config = dict(
    gain_aug_db=6,
    win_length=400,
    targets=['emotion'],
    norm='layernorm',
    head_dropout=0.1,
    init='orthogonal',
    lr=0.0029,
    nesterov=True,
    epochs=149.4,
)
Rows from block 3 of a small sound classifier, named by matrix and row number. Rows with one number belong to one neuron. Each number is 128 + 32 x the weight over its row's rms, rounded and kept within 0 to 255. All counts start at 0.
Before each neuron's rows are labels from the 100 clips, of 14848, where the neuron reaches its highest value: "responds to" is what is common among them. Only what is clearly more common there than usual is listed. The data: acted Russian speech (Dusha). In brackets: how many of the 100.
# fc1: MLP up (model.blocks.3.mlp.fc1.weight, 512x256), inputs 128-255
# fc2: MLP down (model.blocks.3.mlp.fc2.weight, 256x512, transposed), outputs 128-255

responds to: emotion: positive (41)
fc1.426 [ 73 115 171 223 127 141 129 148 149 211 154 142 146  91 116  77  85 169 150  95 151 110  79 129 136  97 127 147 106 117 129 114 109 160  99 129 145 122 128 133 116 163 130  88 123 145 116 107 161 118 101 120  80 174 116 128  93  90 137 163 101 105 162  91 103 101 130 158 123 125 105 163  98 120  88 154 136 106 132 103 155 104 199 124 126 125 133 153 181 151 120 127 236 109  93 131 131 143  90 117 182 127 145  97  90 148 129  88 189 137 149 126 136 152  82 178  92 123 196 103 133 127  71 167 113  87 135 138]
fc2.426 [108 112 122 162 117  81 189 127 188 136 134  65 125 116 176 162 145 120 126 124 122 107 210  87 118  83 134 174 156  54  88 109 163 116 132  93 108 172 103 169  72 154 121 154 117 112 126  92 131  57 158 139 160 188 129  55 191  85  89 147  95 115 141  90 142 110 127 154  88 116  91 135 160 107 135 104 122  98 152 107  83  87 151 145 117  98 161 118 160 118  79 131 144 162 215 126  65 135 127 145 136  87 158 197 134 172 100 126  49 131 131 141 112 113 125 159  61 159 158 141 165  94 114 144 105 165 142  81]

responds to: emotion: positive (39)
fc1.11 [105 104 158 131 161 139 129 102 115 139  93 127 111 140 130  95 130 161 204 105 115 160  95 143  94  97 140  64 151 136 145 116 100 172 116 101 109 157 131 126 136 121 146 148 138 159 161 186 157  75 134 102 109 146 159 133 159 124 127 177  86 186 163 136 125 120 147 106 129  89 126 147 131 132 100 115 116 137 109  51 156 120 115  64 112 108 140 103 132  90 166  82 136 140 109 132 177 116 155 137 157 135 116 135 144 111 121 119  99 167 145 162 121 158 174 102 127 140 154 116 147 161  25 184 174 131 173 209]
fc2.11 [ 98 154 114  73 166 180 152 139 145 126 110 148 185  76 102 111 175 162  73 139 106 124 154  95 106 160 161 111 107 201 133 125  80 144 129 167 141 133 140 136 145 144 139  97  92 207  95 124 122 138 110 102  67 121 122  99 171 155 145 139  82  83  88 162 138 147 126  96  88 122 103 121 148 122 139 148 118 154 133 101  87 118 163 106 164 120 152 140 134  96 104 122 104 129 109 154 166 137 140 122 123 128  88 129  95  88  97  87  79 157  87 124  98 124 201 104 137 165 162 180 118 125 169 100  91 133  44 199]

responds to: emotion: positive (75)
fc1.83 [157 166 201 138  79 167 120 105 131 138 173 157 160 136  98  92 107 162 176 141 156  96 181 216  88 136 155 134 137 137 129 142 185  68 105 175 138 116  78 101 130 136 143 142 109  56 129 140  83 150 145  97  91 107 136 163 145  97 123 103 158 158 146  73  98 182  87 117 155 112 105 128 110 100 128 102 122 138 144 136  90 166 179 130  99  87 160 155 130 111 114  76 160 116 117 176 163 110  91  90  94 144 100 145 170 100 123 142 132  61 148 157 130 142 155 135 129 179  75 166 149 190  68 132 137 122 163 119]
fc2.83 [116 111  90 131 107 140 137  99 100  88 160 144  94  89 122 155 106 116 121 166 153 112  98 115 138 159 101  78  96 147 128 189  91 121 140 179 119  71 100 132 135 100 114 115 139 126 107 122 144 120 166 115 105  82 184 109 100 134 151  67 141 108 159 130 154 132 118 114 121 132 108 102 145 133 120 162 125 153 139 107 162 140  79  89 148 180 163 125 114 147 103 101 135 175 166 145 171 181 110 153 165 103 133 115  69 144  86 112 145 119 119 123 126  95 121 128 107 114 104 123 135 165  57 132 140 176 155 134]

responds to: emotion: positive (38)
fc1.327 [ 94  81 128 132 136 133 192 149 129  89 113 128 104 111 173 183 160 121 183  71 190  93 122 162 201 141 126 105 200 138 116 116  96 147 168 162 150 167 156 118 122 113 141 183 152 111 154 143 109  96 128 126 117 121 152 155 119 151  68  88 152 146 156 169 141 135 129 153 181 111 171 101 155 115 102  93  72 138 120 126 157  75 112  79  93 139 176 133 130 119 136 102  94 199  87 156  91 107 156 149 100 143 167  81 164 170 108 127 143 138 149 149 122 164  33 116 115  86 142  95 165 135 153 129 146 135  37 116]
fc2.327 [ 75 122 130 151 142 140 111 107 126 151 108  97 129 180 119  62 147 188 102 151 177 170  74 157 187 124 146 118 114 125 140  92 123  76  81 140  75 206 103 136 127  81  71  98 116 132 132 130  88 141  74  73 130 200 215 163 114 112 110 131 190 148 131  95 113 119 124  90 128 139  98 125 153  73  93  84 141 157 137 113 173  94 156 119 143 151 134 130 207 150 112 108 154 105 137 111 126  79  83 171 116 171 113 140 110 103 172 119 174  89 115 122  95 150 122 144 158 188 133 128 107 132 152 121 104 162 116 166]

responds to: emotion: angry (39)
fc1.425 [117 165 121 162 127 110 150 136  96  91 211  69 132  86 174 104 153 146 113 153  89 145 118 112 127 162  91 156 132 151 117 139 101 141 100 138 165 139 109 157 139 147 178  52 132 216  62 125 138 148 170 136 106 122 150 140 120 123  66 136  87 173 111 189 111  98 153 115 128 140 178 127  95 158 102  95 177 125 158  71 163 133 170  67 105  98 132 194 107  78 143  77 154 150 118  98 123 127 141 150 128 119 120 152  78  68 157  94 186 114 108 179 138 165 148  75 129 126 165 166  86 123 125 138 163 184 128 101]
fc2.425 [170 103 176 102 107 130 162 148 141 117 130 136 116 113  86 139 116 204 140 131 138  96 128 110 182 145 120 135 151 116  87 164 167 161 101  81 140 189 132 117 152  71  98 133  76  91 112 159  85 162 108 102 108 107 148 167 155 128 134 107 135 158 121 113 160 133 186 111 166 145 182 128  94 117 122 128  71 135  97 161 160 165  81 132 158 158 112  67  93 151 173  91 106  94 151 135 150 147 100 172  64 109 146 154 145 107 150 141  65 179 116  68 103 137  91 115 109 136 144 137  58 119  59 116 116 182  87 152]

responds to: emotion: angry (54)
fc1.22 [ 81 123 123 142 138 149 108 119 137 199 136 113 179 141 163 164 123 139 106 122  76 110 124 100  79  96 129  81 128 107 136 157 137 107 158 159 143 176 121 140  69 179 147 135 152 148 124 110 140 140 151  97  81 212 133 126 130 167  95 166 115 104 176 196 133 116  94 143 101 142 150 149  76 123 140 170 137  79 111 140 102 107 151 124 141 160 106  97 177 146 112 153 126 102 112 130 124  99  98 128  79 103  85 164 127 172  99  73 121 133 130 118 144 151 119 163 183 122 121 108 141 139 127 158  94  96 171 128]
fc2.22 [ 85 127  99 145 190 122 100 173 157 109  88  94 116  81 178 124  99 118 108 115 115 111 154 166  90 168 107  89 124 105 122 168 128 162 131  85  97 123 131 123 121 139 124 134  81 121 110 162 137 194 121  54  57  73 110 113 161 110 115 121 126  86 162 147 149 119 182  97 127 225 119  95 151 102 151 160 166 164 125 145 128 182  99 106  69 135  66 114  51  24 139 151 130 101 167  97 122  70 183 111 141 119 186 109 119  94 126 111 149 149 147 133 101 165  95 107 135 153  95 121  79 158 147 166 102  95 143 141]

responds to: emotion: positive (46)
fc1.187 [ 78 158 150 143 140 175 122 157 109 143 119 145 147 146 143 137 136 152 116 125  73 132 145 141 148 139 240 105 158  82  90 128 112  82 103 107 105 130 159 111 165  94 137 131 163 117  74 130 159 138 130 118 111 169 176 137 197 169  98 138 132  98 172 139 108 152 160 149 153 188 117 194 164 129 177 149 141 142 114 171 128 134 172 128 120  82 178 130 127  90 121 146  72 142 114 127 176  83 127  97 103 187 127 124 101  64 184 160 161 141  85 185 109 107 105 141 151 115 107 125 117 118  84 126 155 136 148 112]
fc2.187 [ 86 153  95 117 166 120 151 121 100 180 122 113 120 125 150  91 181 126  78 144 129  64 129  91 163  93 126 175 113  86  94 117 193 130 158 150 127 177 130 116 109 188  92 122  69 152 127  72 130 164  93  95  95  76 157 142 111 187  73 192  87 105 114  99  78  99 118 151  80 165 111 154 127 130 140 104 104 103 132 106 139  84 104 135 166 162 126  95  88 157 102 119 162 172 165 132 125 157 136 113 134 134 123 158 148  52  82 145 102 158  79  75 112 117 149 192 161  94 101  97 124 133 169 104 160  95 177 102]

responds to: emotion: angry (51)
fc1.27 [143 145 155 103  94 132  65 192 143  69 130 143 122 193 129 131 184 117 128 147 111 145  91 118 168 142 160  87 157 119 132 129  38 132 138  58  97 135 152 116 156 120 193 145 170  71 166  87 148 118 165 117 162 143 159 159 112 133 111  84  88  87 140 164 142 140  53 142 105 188 134 167 121  81 129 154 131 105 143 105 134  53 128 143 187  88 102 147 118 129 159 121  82 132 125 106 125  94 113 135 118 151 117 198 116 171 134  83 151 100 195  58 129 153 101 162  97 149 131 156  88  93 186 103 128 133 113 131]
fc2.27 [ 72 174  80 120 119 172 158 163  87 116  96 171  79  73 100 155 101 108 125 196 124  90 121 105 117 122 164 191 163 177  78 144 182 124 100 137 129  64 144  96 137  93 174 155 149  98  80 131 203 102 106 160 139 155 163  57  99 150  94 162 118 107 113 163 110 133 189 135 126  80 131 127 131  60 137  74 122 158  81 148 182 124 119  94 188 164 141 181 157 152 129  73 138 113  67 145  68 174  99 144  99 107  91 132 125 148 167 158 173 165 124 179 154 137 119 126 125 131 149 141 170 178 131  64  75 138 137 158]

responds to: emotion: positive (40)
fc1.136 [134 168  93 162 136 191 187 145  28 172  49 170 145 115 143 157 159 145  84  83  85 109 117  85  92 145  89  95 131 149 133 118 117 107 181  99 152 146 129 154 177 135 114 102  76 120 117 157 121 146 155 119 153 125  78 147 143 179 125  44 189 156  96 137 159 104 134 141 145 132 102 102 112 154 165 124  84 195 109 141 145 167 150 157 106 163  83 201 110 177 160 147  91 134 127 141 111 145 131 155 145  97 144 117 150 132 132  92 110 139 161 188 120 124 128 121 130 124  91 145 163 148 157 133 117 135 135 151]
fc2.136 [154 123 114 151 111 141 120 137 167 108  89 148  72  98  53  76 155  99 142 157  98 133 101 147 123 150 107 103 118  73 165 140 177 143 165  99 116 162 158 151  89 125  86  91  82 115  48 122 149 113 153 140 189 144 163 211   6 108 116 112 126 118  92 132  90 130 149 148 125 122 114 121 214  84 110 150 125 122 178  82 132 114  70 109 106 123 135 144 101 126 132 156 148 101 149 116 109 187 117 163 150 119 102 164  83 190 104 155 155 130 176 117 108 176 132 182  94 161 134 135 111 147 167 103 121 122  83  75]

responds to: emotion: positive (41)
fc1.91 [120 149 177 127  68 131 142 151 117  82 108 149 164  95 101 126 125 162 100 109 105 131 118  98 162 134 119  92  98 113  96 131 119 150 159 150 176 132 159 109 160 121  65 120  69 185  80 163 156 115 120 116 152 111 102 130  73  59 160 117 161 119 155  99 140 152  86 129 140  45  82  93 139 106 219  86  88 123 140  55 121 130  97 148 135 144 131  94 167 133  80 139 145 110 184 149 176 136 166 135 125 103  74 153 125 149 128 145 137 105 141 145 133 193  71 140 199 101  92  87 109 129  96  86 135 168 192 103]
fc2.91 [125 170 139 112 161 142 148  87 115 107 139 114 162  76 135 127  90 102  77 105 118  89 133 165 160 185  99 134 121 125  92 155 111  96 154 137 101 120 136  71 140 136 140 124 118 125 147 124 190 138 128  97 102 164 106 129 123 100 138 141 104 154 140 168 137 100  64 120 150 104 152 136 147 147 103 113 107 124 181 159 127 114  96  67 130  80 139 187  44  67 109 162 171  92 123 125  91 154 127 151 117 137 145  76 101 165  80  84  87 103 210  97 146 126 116 108 125  44 132 110 180 105 144 192 157 130 143 127]

responds to: emotion: angry (40)
fc1.382 [127 120 128 105 108 111 108 193 144 116 165 124  96 170 112 127 118 159 122 107 152 118 119  81 146 127 202 179 150 137 129  46  97 121  96 123 179 157 131 123 142 124  93 161 156 150 111 115 185 131  98 153 160 126  81 120 133 153 112 158  80 107 192 168  58 145 107 117 210 135 123 123 157  75 141 123 160 122 131 118  70 197 124  99 109 102 100 100 158 111 118 123 118  88  89 175  69 144 150 143 125  96  98 110 119 177 188  99 184 117  72 130 111 106 182 145 154 102 117  75 145 128  91 110 137 121 156 134]
fc2.382 [124 159  91 129 155 105 151 127  97 157 134 195 127 115 154 142 116 108 157 102 162 165 159 117 125 114 138  92  68 116 135 115 183 101  95 134 153  83 209  83  94 150 120 111  83 125  88 115  70 143 129 159 117 187 136  80 165 129 127 113 223 127  78 122 102  85 152 157  97  91 152 163 121 100 161 157 150  86 124  63 141 128 122 136 126 101 140 195 128 129 155 102 131 127 111 141 107 205 157 142 121 198 144  64  91  83  95  98 151 103 111 117  64 115  98  81 139 147 117 111 155 170 116 154 118  74 129 121]

responds to: emotion: positive (41)
fc1.448 [100  88 134 176 171 159  98 142  87 119 117  91 154 146 140 147 131 136 116 127  87  79 134 134 163 128 142  96 175 205 201  94 200 127 108 105 168  86 117 132 117 131 193 142 133 143 100 140 171  91 122 121 194 153 116 100 100 109 197 131 166 126 115 174 119 182 162 141 114 104  89  85  76 124 148 131 114  90 150 153 134 118  89 111 100 142 150 120 126 160  99  91  17 200  95 149 156  88 154 117 164 121 128 125 102 136 166 169 140 160 123 172 129  70 142 136 161 165 108 133 126 127 137  64 159 178 131 130]
fc2.448 [152  50  84 165 173 130 153 105 119 204 172  98 157  82  83  93  89 101 166 135 143 113 102 154  81 189 112 137 102 126 114 202 133 128 129 153  65 142  95 117 164 165 165  73 126  93 115 181 106 119 112 152 121 116 133 114 160  93 157 186 145 149 134 157  92  75  99 126 104 131  83  65 186 125 132 126 151 124 120 118 116 158 183 100 110 162  82 138 122 167 120 126  97 190 120 109 147 154 125 119 150 139 119 139 107 144 116  97 152 144 123 128 152  88 124  84  93  75 118 143 141 193 127 111 107  97 128 113]

responds to: emotion: positive (40)
fc1.183 [146 139 188 130 112 139 129 130 120 185 115 128 121  77 125 159 125 110  91 172 102 115 155 140  67 158 104  91 106 129 140  88 181  63 166 144 100 103 105 111 141 146 103 156 121 110 208 100 140 173  80  65 130 129 163 149 166  58  96 109 109 169 162 137 125 142 117 127 136 109 103 167 109  99 119 101 115 115 119 129 102 119 141 162 140  95  96 165 137 133 158 117 130 121 110 107 192 126 110 100  63 132 125 168 149  89 114 128 136 157  93 124 119  91 145 168 182 126 125  96 154 144 157 119  96 164 145  74]
fc2.183 [149  99  96 107 139  86 129 173 127 137 130 155 150 107  91 123 159 148 205 162  84  66  58 132  82 181 210 143 137 137 131 100 127 149 130 103 136 174  92 157  92 132  39  90 134 138  90 127  89 127 132  87 106 172 175 111  87  65 145  82 101  92 142 107 173 192 129 135 118 167 128 154  60 122 146 134 151 108  94  92 149 173 136  86 140 142  81  86  91 145 125 135 133 155 121 143 110 100 125 119  97 135  88 137 120 157 163 136 117 140  74 146 117 154  53 117 132 103 167 120 172 174  99 150 128 143  73 153]

responds to: emotion: angry (44)
fc1.438 [104 126 134 195 114  93 124 128 120  92 149 132  70 144 101  85 191 148 163  88 137 108 106 118  68 138 151 156 136 102 148 129  74 109  97 129 102 184 127 103 129 133 151 173 139 188 172 148 134  98 151  83 120 117 108 162 102 139 180 126 115  54 181  86  82 101 149  97 135 174 210 110 140  80 136 150 136 103 121  93 199  73 107  72 143 135 120  98  88 131 150  85  86  65 109 116 119 133 124 184 152 150 104 132 125 137 123 137 139  92  56 121 123 117  63 158 112 136 149  78 103 100 171 118  97 175 126 138]
fc2.438 [130 134 138 180 187 129 138 148 152 105 204 190 144 127 222 108 170 168 172  80 131  77 109 154 145 125  58 146  89 102 189 117 137 122 163  91 103 109 177  82 166  59 108 108 145 119 183 115 128 132 108 176  93 126 143 136 105 171 172 122 123  88 183  70 136 108  81  86 115 135 127 119 123 216  74 162 117  66 125 143 123 105  82 145 131 118 107 135 159 133 109 160 145 174 145 156 120 125  96 159 163 162 118 177 126  61 130 143  94 117 105  64  94 111 153  95 167 155 180  76  95 135  79 148 144 176 172 111]

responds to: emotion: positive (73)
fc1.255 [184 106 183 106 140 164 113 107  91 136  64 167 167 176 117 157 134 133 137  60 123 153 112 120 183 154 191 186 139 190 161  93 177 157 135 174 140 103 124 155 128 110  43 151  84 130  74 118 135 155 112 154 160 131 159 102 149 146 130 162 117 151 135 118 103 152 101 149 119 101 100 127 129  97 170 144  97 171 215  28 126 144 137 167 106 139 141 145 171 128 116 178 162 120 139 105 118 136 184 154 169 110 126 115 113 138 108 121 122 131 212 215 138 140 128 117 173 119 116 146 146 135 151 100 144  83 132 179]
fc2.255 [128 109  90 154 113 164 167 197 133 137 135 171 124  94 120  76 159  84 174 114 137 136 180 131  57 145 107 134 106 133 145  67 163 128 126 151 137 203 183 102  79 143 129 101 106 121 115 104 143 119 159 113 103 113 148 174 159 157 144  97 174 137 175 169 135  31  83 132 121 173 151 137 138 144 147 139 103 169 112 133 183  62  64 112 172 163  76 144  64 135 147 100  84 129  76 151 151 104 175  91 155  84 127 184  90 150 103 153 153 104 115 107 131 148  70 121  98 128  95 115 139 156 160 131 122 149  39 129]

responds to: emotion: angry (48)
fc1.359 [ 74 113 121 155 170 119 143 193 165 121  56  82 118  87 134 118 142 132 107  89 138 120 131 103 144  93 140 105 133  81 109 157  95 143 148 121 131  90 124 122  98 137 126  67 167 155 157 107 116 100  87 163 123 155  67 118 115 152 130 175  99 140 188 167 164 110 134 145 114 168 187 148 164 144 122 134  77 137 136 197  72 121 102 142 117 136 135 188 113 107 111  51 171 138 154 117  97 161 159 151 134 106 152 102 157 158 135 166  94  96  49 146 177 107 141 170  87 147 109  82 151 163 126 112 120  98 147 100]
fc2.359 [169 130 130 134 115 140 133 140  72  63 132  83 176 129  97  90 156 105 151 144  74  95 155 107 104 142 178 128  96 101 162  97 142  92 158 153 138 141 122 111 100 103 122  95 122 106 142 100 160 165 122 112  94 154  95  60 142 187 138  61 116 148 156 145 147 165 116 158 111 110 150 103 129 170 114 118  91 170 125 139 111  99 105  81  44 117 166  89 157  95 129  33 130 169 132  86 170 121 190 223 133 159 120 121 176 103  77  73 148 153  84 140  69 156 123 109  97 149 164 144  77 100 137  95 158 150 121 125]

responds to: emotion: positive (76)
fc1.3 [132 156 148 126 105  93 113 144 180 185 126 157 166 111 129  79 159 148 146 102  69 121 166 140 166  97 122 138  98 144 169 130 108  61 113 116  83 118 150 151  94 160 120 110  71 133 150 106 115 107 180  90 125  64 128 176 149  68 124 135 140 119 123 104  71  73 113 101  57 128 148 101 139 157 107 134 169 135 110 161  91 151 143 161 113 135 118 112 102 120 187 115 144 105 157  68 157 148 118 111 107 133 126 112 126 102 121  80  72 175 184 139 145 127 134 146  54 168 114 122 126 123 152 136 159  81 140 152]
fc2.3 [137  66  70 179 114 155 101 136 183 112 177  65 142 125 112 181 141 128 103 171 127 185 123 110 132  84 123  94 130 150 162 169  99 152 121 165 124  85 105 133 165  86  82 140 187 100 120 118  88 113 162  99 187 105 100  94 141 170 151 112 193 169 151 121  89 100 113 116 118  86 142 136 113 161 171 131 145 178 114 157 134 100 105 129 130 118 148 138 133 172 153  61 142 190 150 119 161 137 159 190 118 156 113 185 127 146 128 114 167 146 155 125 155 117 108 178 172 144 105  83  70  81 124 160 174 129 154 111]

responds to: emotion: angry (45)
fc1.493 [116  65  91  93  91 100 113 164 133 119 157  84 107 149 128 109  99 193 157 172 138 123 184 140 161 172 104 153  99 161 130  86 127 118 100 131 169 120  72 158 139 130 121 172 107  98 114 178  74 149  88  90 111 180  90 144  85 129 212  97 218 109  98 160 107 142 160 123 146 118 168 104 123  84 112 119 104  90 102 104  72 106 120 128 116 155 144 120 181 116 112 163 108  99 131 137 129 155 127  82 113 119 147 107 139 107 133 134 160 140  54  88  98  83 132 173 158 182 153 110 135 185 146 150 153 178 138 139]
fc2.493 [109 176 142 139 127 116 145 125 104 168 150 115  80 158 134 140 139 106 116 102 189 151 116  71 163 133  84  87 134 163 186 125 141 173 104 119 128  81 122 101 136 156 128 123 101 112 198 141 127 146 115  87 111 138 114 134 142 127 142  96 171 101  95 102 160 114 165 178 126 148 138 178 140 178 119  38 125 121 142 169 156 187 147 161 153 113  60 188 139 119 119  69 165 109 115 149 112 181 131 144 122 116 209 115 135 116  91 123 152 123 123 158  95 101 191  99 146  90 142 116 128 178 115 115 173 147 118  73]

responds to: emotion: angry (53)
fc1.191 [ 97 137  90 115 110 174 149 160 146 104  73 119 168 136 131  66 148 123 138  84  97 113 115 138  95  62 162  85  94 202 164 175 132 118 101 101 101 118 103 115  74 164 146  99 132 106 167 119 142  90 135 178 103 108  93 104 163 146 181 197 153 132 112 146 196 203 112 121 122 131 152 158 152 169 119 123 170 106 136 148 134 102  92 164 196 123 100  82 131 102 145 112 109 150 141 131  99 114 190 125 183 113 157 124 162 173 132 103  44 108 163 137 137 151 168  93 113 115 112 126 113 114  96 127 166 202 121 160]
fc2.191 [143 133 134 133 112 100 168 119 172  97 103  78 130 150 150 101 133 116 135 120 116 119 145 103 148 155 113 111 136 177 186 117 169  92 121 173  89 107 192  92  83 140 119 138 175 148  81  86 132 132  78 164 103 102 126 111 164  70 119 137 109 132 147 170 115 107 181 141  97 131 142 136 197  75 156 134 113  90 137 130 197 129  63 179 138 111 178 111 144  65 136 172  65 113 120 123 173 181 143 108  77 164 154  61 164 158 156 124 139 141 165 209 158 143  71 164 150 124 176 100 186 102 118 134 104  78 136 154]

responds to: emotion: positive (58)
fc1.442 [181 178 111  89 112 136 126  99  72  99 135 135 140 143  95 150 128 112 115 118 126 169 171 120 118 155 128 166 144 116 170 132  98 111 164 124 190  76 112 184 116 170  96 154 181  86 115 118 147 132 136 177 151  86 113 105 167 114  88 104 121 110 170 127 126 150 111 123  60 105 117 132 190 176 119 132 162 131 109 102 133  81 151 160  89  71 152 113 146  68 160 165 163  31 116 148 157 128 107 150  88 136  70 107 105 104 152 118 163  78 113 165 101 164 193 142  72 184 140  96  99 106  90  97 163 142 209 131]
fc2.442 [147 100 155 120  85 142 115 134 209  97 131 171  67 137 110 127 152 162 190 165 137 133 164 125 137 158 132 146  63 181 191 174 137 107 149 174  54 126  87 138 145 153 176 144 117 125 156 116  75 123  96 126  59 135  69  94 147 124 121  95 127  95  78 127 136 140 117  99 196 100 125 121 126  41 103 171 122 145 149 141 141 114 116 140 101 160 113 105 101 166 143  98 129 115 175 125 177 133  64 159  93 122 146 151 157 160  83 125 128 164 184 136 147 190 188 102 137  72  90 160  84 105 124 108 154  97  98 101]

responds to: emotion: angry (53)
fc1.229 [162  97  93 134  85 183  91 140 152  90 141 110 134 139  94 111 119 131 167 112 167 139 133 157 129 117 125 135 173 131  53  91 171 138 140  95 104  76  94  97 123 102 152 183  54  96 140 126 109 158 128  75 130 100 139 162 155 109  78 157 127 102  95 138 209 133  93 128 116 113 136  81 161  71  99 110 194 162  70 134 103 148 113 128  94 153 180  84 163 147  82 112 148 158 135 129 128 104 163 129 132 125 172 115 128  78 157 163 179 116 134 119 125 136 114 105  96  84 180  64 125 176  90 102 195  69 162 214]
fc2.229 [153 118  92 122 166  94  98 179 152 104 112 143 150  87 107 124 127 126 105  31 182  96 162  73 136 178 139 158 136 126 164 159  93  77 104 104 168 104 128 125 100 179 231  95 117 134 144 143 117 129 117 131 206 144 123 118  90 108 164 100 135 115 142 104  85 126 194  85 147  97 132 114 153 151  95  72 106  99 149 138  95  78  92  98 119 126 111  75  57  88 153 111 104 104 109  98 176 147 112 128  49  56 118 121  98 169 100 136 152  97 113 118 128 181 123 148 195  97 172 115 104 124 120 121 159 106 109 152]

responds to: emotion: angry (49)
fc1.297 [ 71  64 192  79  90 127 137  92 111 112  79  93 125 141 136 210 121 160 206 124 108 155 132 126 116 107 160 140  81  61 202 138 159 126 156 184  73 136  99 140 118 116 129 114  97 127 158 174 111 118 109 143 159 125 183 150 163 113 136 111 142 146 114 121 106  94 160  79  97 151 107 130  87 126 131  96 109  85 141 112 163 173 101 158 115 123 150 135 131 118 145 107  67 109 164 156 166 130 145 148 142  96 176  79 196 177 111  93 135  87 167 115 101 119 160 145 109  66 201 124 134 116 129 110 122  91  89 134]
fc2.297 [179 146 139 152 120  74 137 180 150 107 142 125 176 108 173  80 149 170 144 111 174 136 113 153  95 144 177 118 136 135 110 143 112 111 125 132 154 102 111 116  85  98 131 195  85 123 102 135 114 121 145 149 127 111 163  69 137 115 124 167 122 149 130 131  99  56 127 126 127 105 132 136 170 197  94  82 116 146 115 111 118 126 104 124  96 140 113 113 113 155 107 128 150 161 120 182 106 135 148 124 134 121 137 122  28 146 174 119  85 191 167  72  94 131  98 103 105 162 119  94 118 100 136 153  98  75 107 171]

responds to: emotion: angry (40)
fc1.230 [111 133 123 135 181 170  84 202 109 111 165  79 100 136 186 135 145 116 128 173 147 126 136  39 160  84 172 136 135 146 138 152 169 100 111 142 141 134  94  85 147 146 119 111 133 133 137 156 100 123  98 137 125 144 134 178 137 145 106 196  91 110 129 143  84  60 134 150 128 106 142 114 165 149 160 150 107 144 145  82 116 149 142 125 126  55 129 131 127 131 136 137  60 160 103 113 121  95 110 156  91  96 140  81 139 182 107  94 133 142  73  93 174 149 182 130  81 129 137 155  53  87 132  87 156 166  61 136]
fc2.230 [144 130  81 107 140 159 160 179 101 139  96 112 196  89  93 149 139 182 173  88 181 144 133 112 151 139 135 106 154 125 158 102 136  74 119 126 186  98 130 105  84 105 119 120 184  87 109 142 153 110 145  93 179 108 123 156 122 122 152  43 136 135 117 141 100 163 182  98 147  50 109 147 129 127 118  91 105  93  95 130 148 141 128 150 139  91  42  87 143 117 155 112 138 141  92 126 161 135 119  91  70 128 170 137 141 128  65 133 159 164 126 186 169 119 109  66 153 125 102  63 141  89 133 102 180 127 127 123]

responds to: emotion: positive (42)
fc1.329 [176 131 151 110 138  92 100 126 121 174 152 124 133 142 110 121 128 103 155 140 103 201 120  87 174 136 152 154 230  93 106 128  89  79 170  83 180 176 127 151 121 121 103 159 127 159  89 130 125 146 156 115  77 117 119 108 110 137  64 123 121  88 108  73 153 109 133 130 133 137 177 133  92 194 130 123 135 169 131 126 164 144  90 120 130 126  87 140 149 101 148 118 163 144 122  87  79 207 136 143 116 164 130  88 152  78 108 109 116  67  92  96 158 142  93 190 174  59 153 103  86 139 110 117 123 115 164  98]
fc2.329 [ 94 121 111 173  99 150 167 120 112  98 163  88 147 138 149 112 115 147 101 149 171 106 102 117 171 169  71 118  97 104 155 110  68 121 135 124 111  95 145  97 112 197  99  78 164 116 139 145 113  61  85 148  97 190 192 141 124 112 170  88 115  92 121 128 133 174 151  93 185  80 102 119 156 161 151 148 167 155 148 117 124  98 170  91 156 136  92 137 105 148  92 105 109 103 139 133 168  91 112 172 172 166  87  86 141 146 119 125 116 132 140 165 160  89 132 142 145 158  78 106  60 120  95 104 140 112 120 151]

responds to: emotion: positive (87)
fc1.372 [177 159 134 151  67 138 105 133  69 160 157 151 183 149 137 139 180  93 125 147 101  77 128  88  88  91 173 131 105 163 175 167 140 138 117 169 177 143 135 145 127 174  97 140 128 142 139 114  68 155 142 131 228 109 163  97 100 114  53 148 148 111 124 126 169 120  38 101  86 130  85 146 139 142 127 163 145 114 152  99 112 159 155 128  88 125 132 132 124 111 158 116 144 122 131  53 139 141 119 113  55 161 129 102 148 130  74 118 116 142 112 105 157 162 117  81 131 249 112 148 139 107 110 155  95 125  80  93]
fc2.372 [144 154  59 166 170 165 149 112 129  66 134 149 145 155 125 136 160 185 133 135 130 167 179 117 160  77 126  98 137  77 134  66 110 127 166 105 143  73  81 124 125 159  96 178 195 104 133 151  34 174 110  80 126 199 160 109 129 100 187 109 130 111 126  76 161 118  85 139 142  58 135 106 132  83 111  95 127  83 131 155 129  80  82 170 133 158 142 166 111 128  76 128 211 178 178 112 190 179 191 173 132 134 154 133 141 158 151 146 137 183 108  48 110 141  99 108 139 136 130 116 134 162 107 151  68 141  65 121]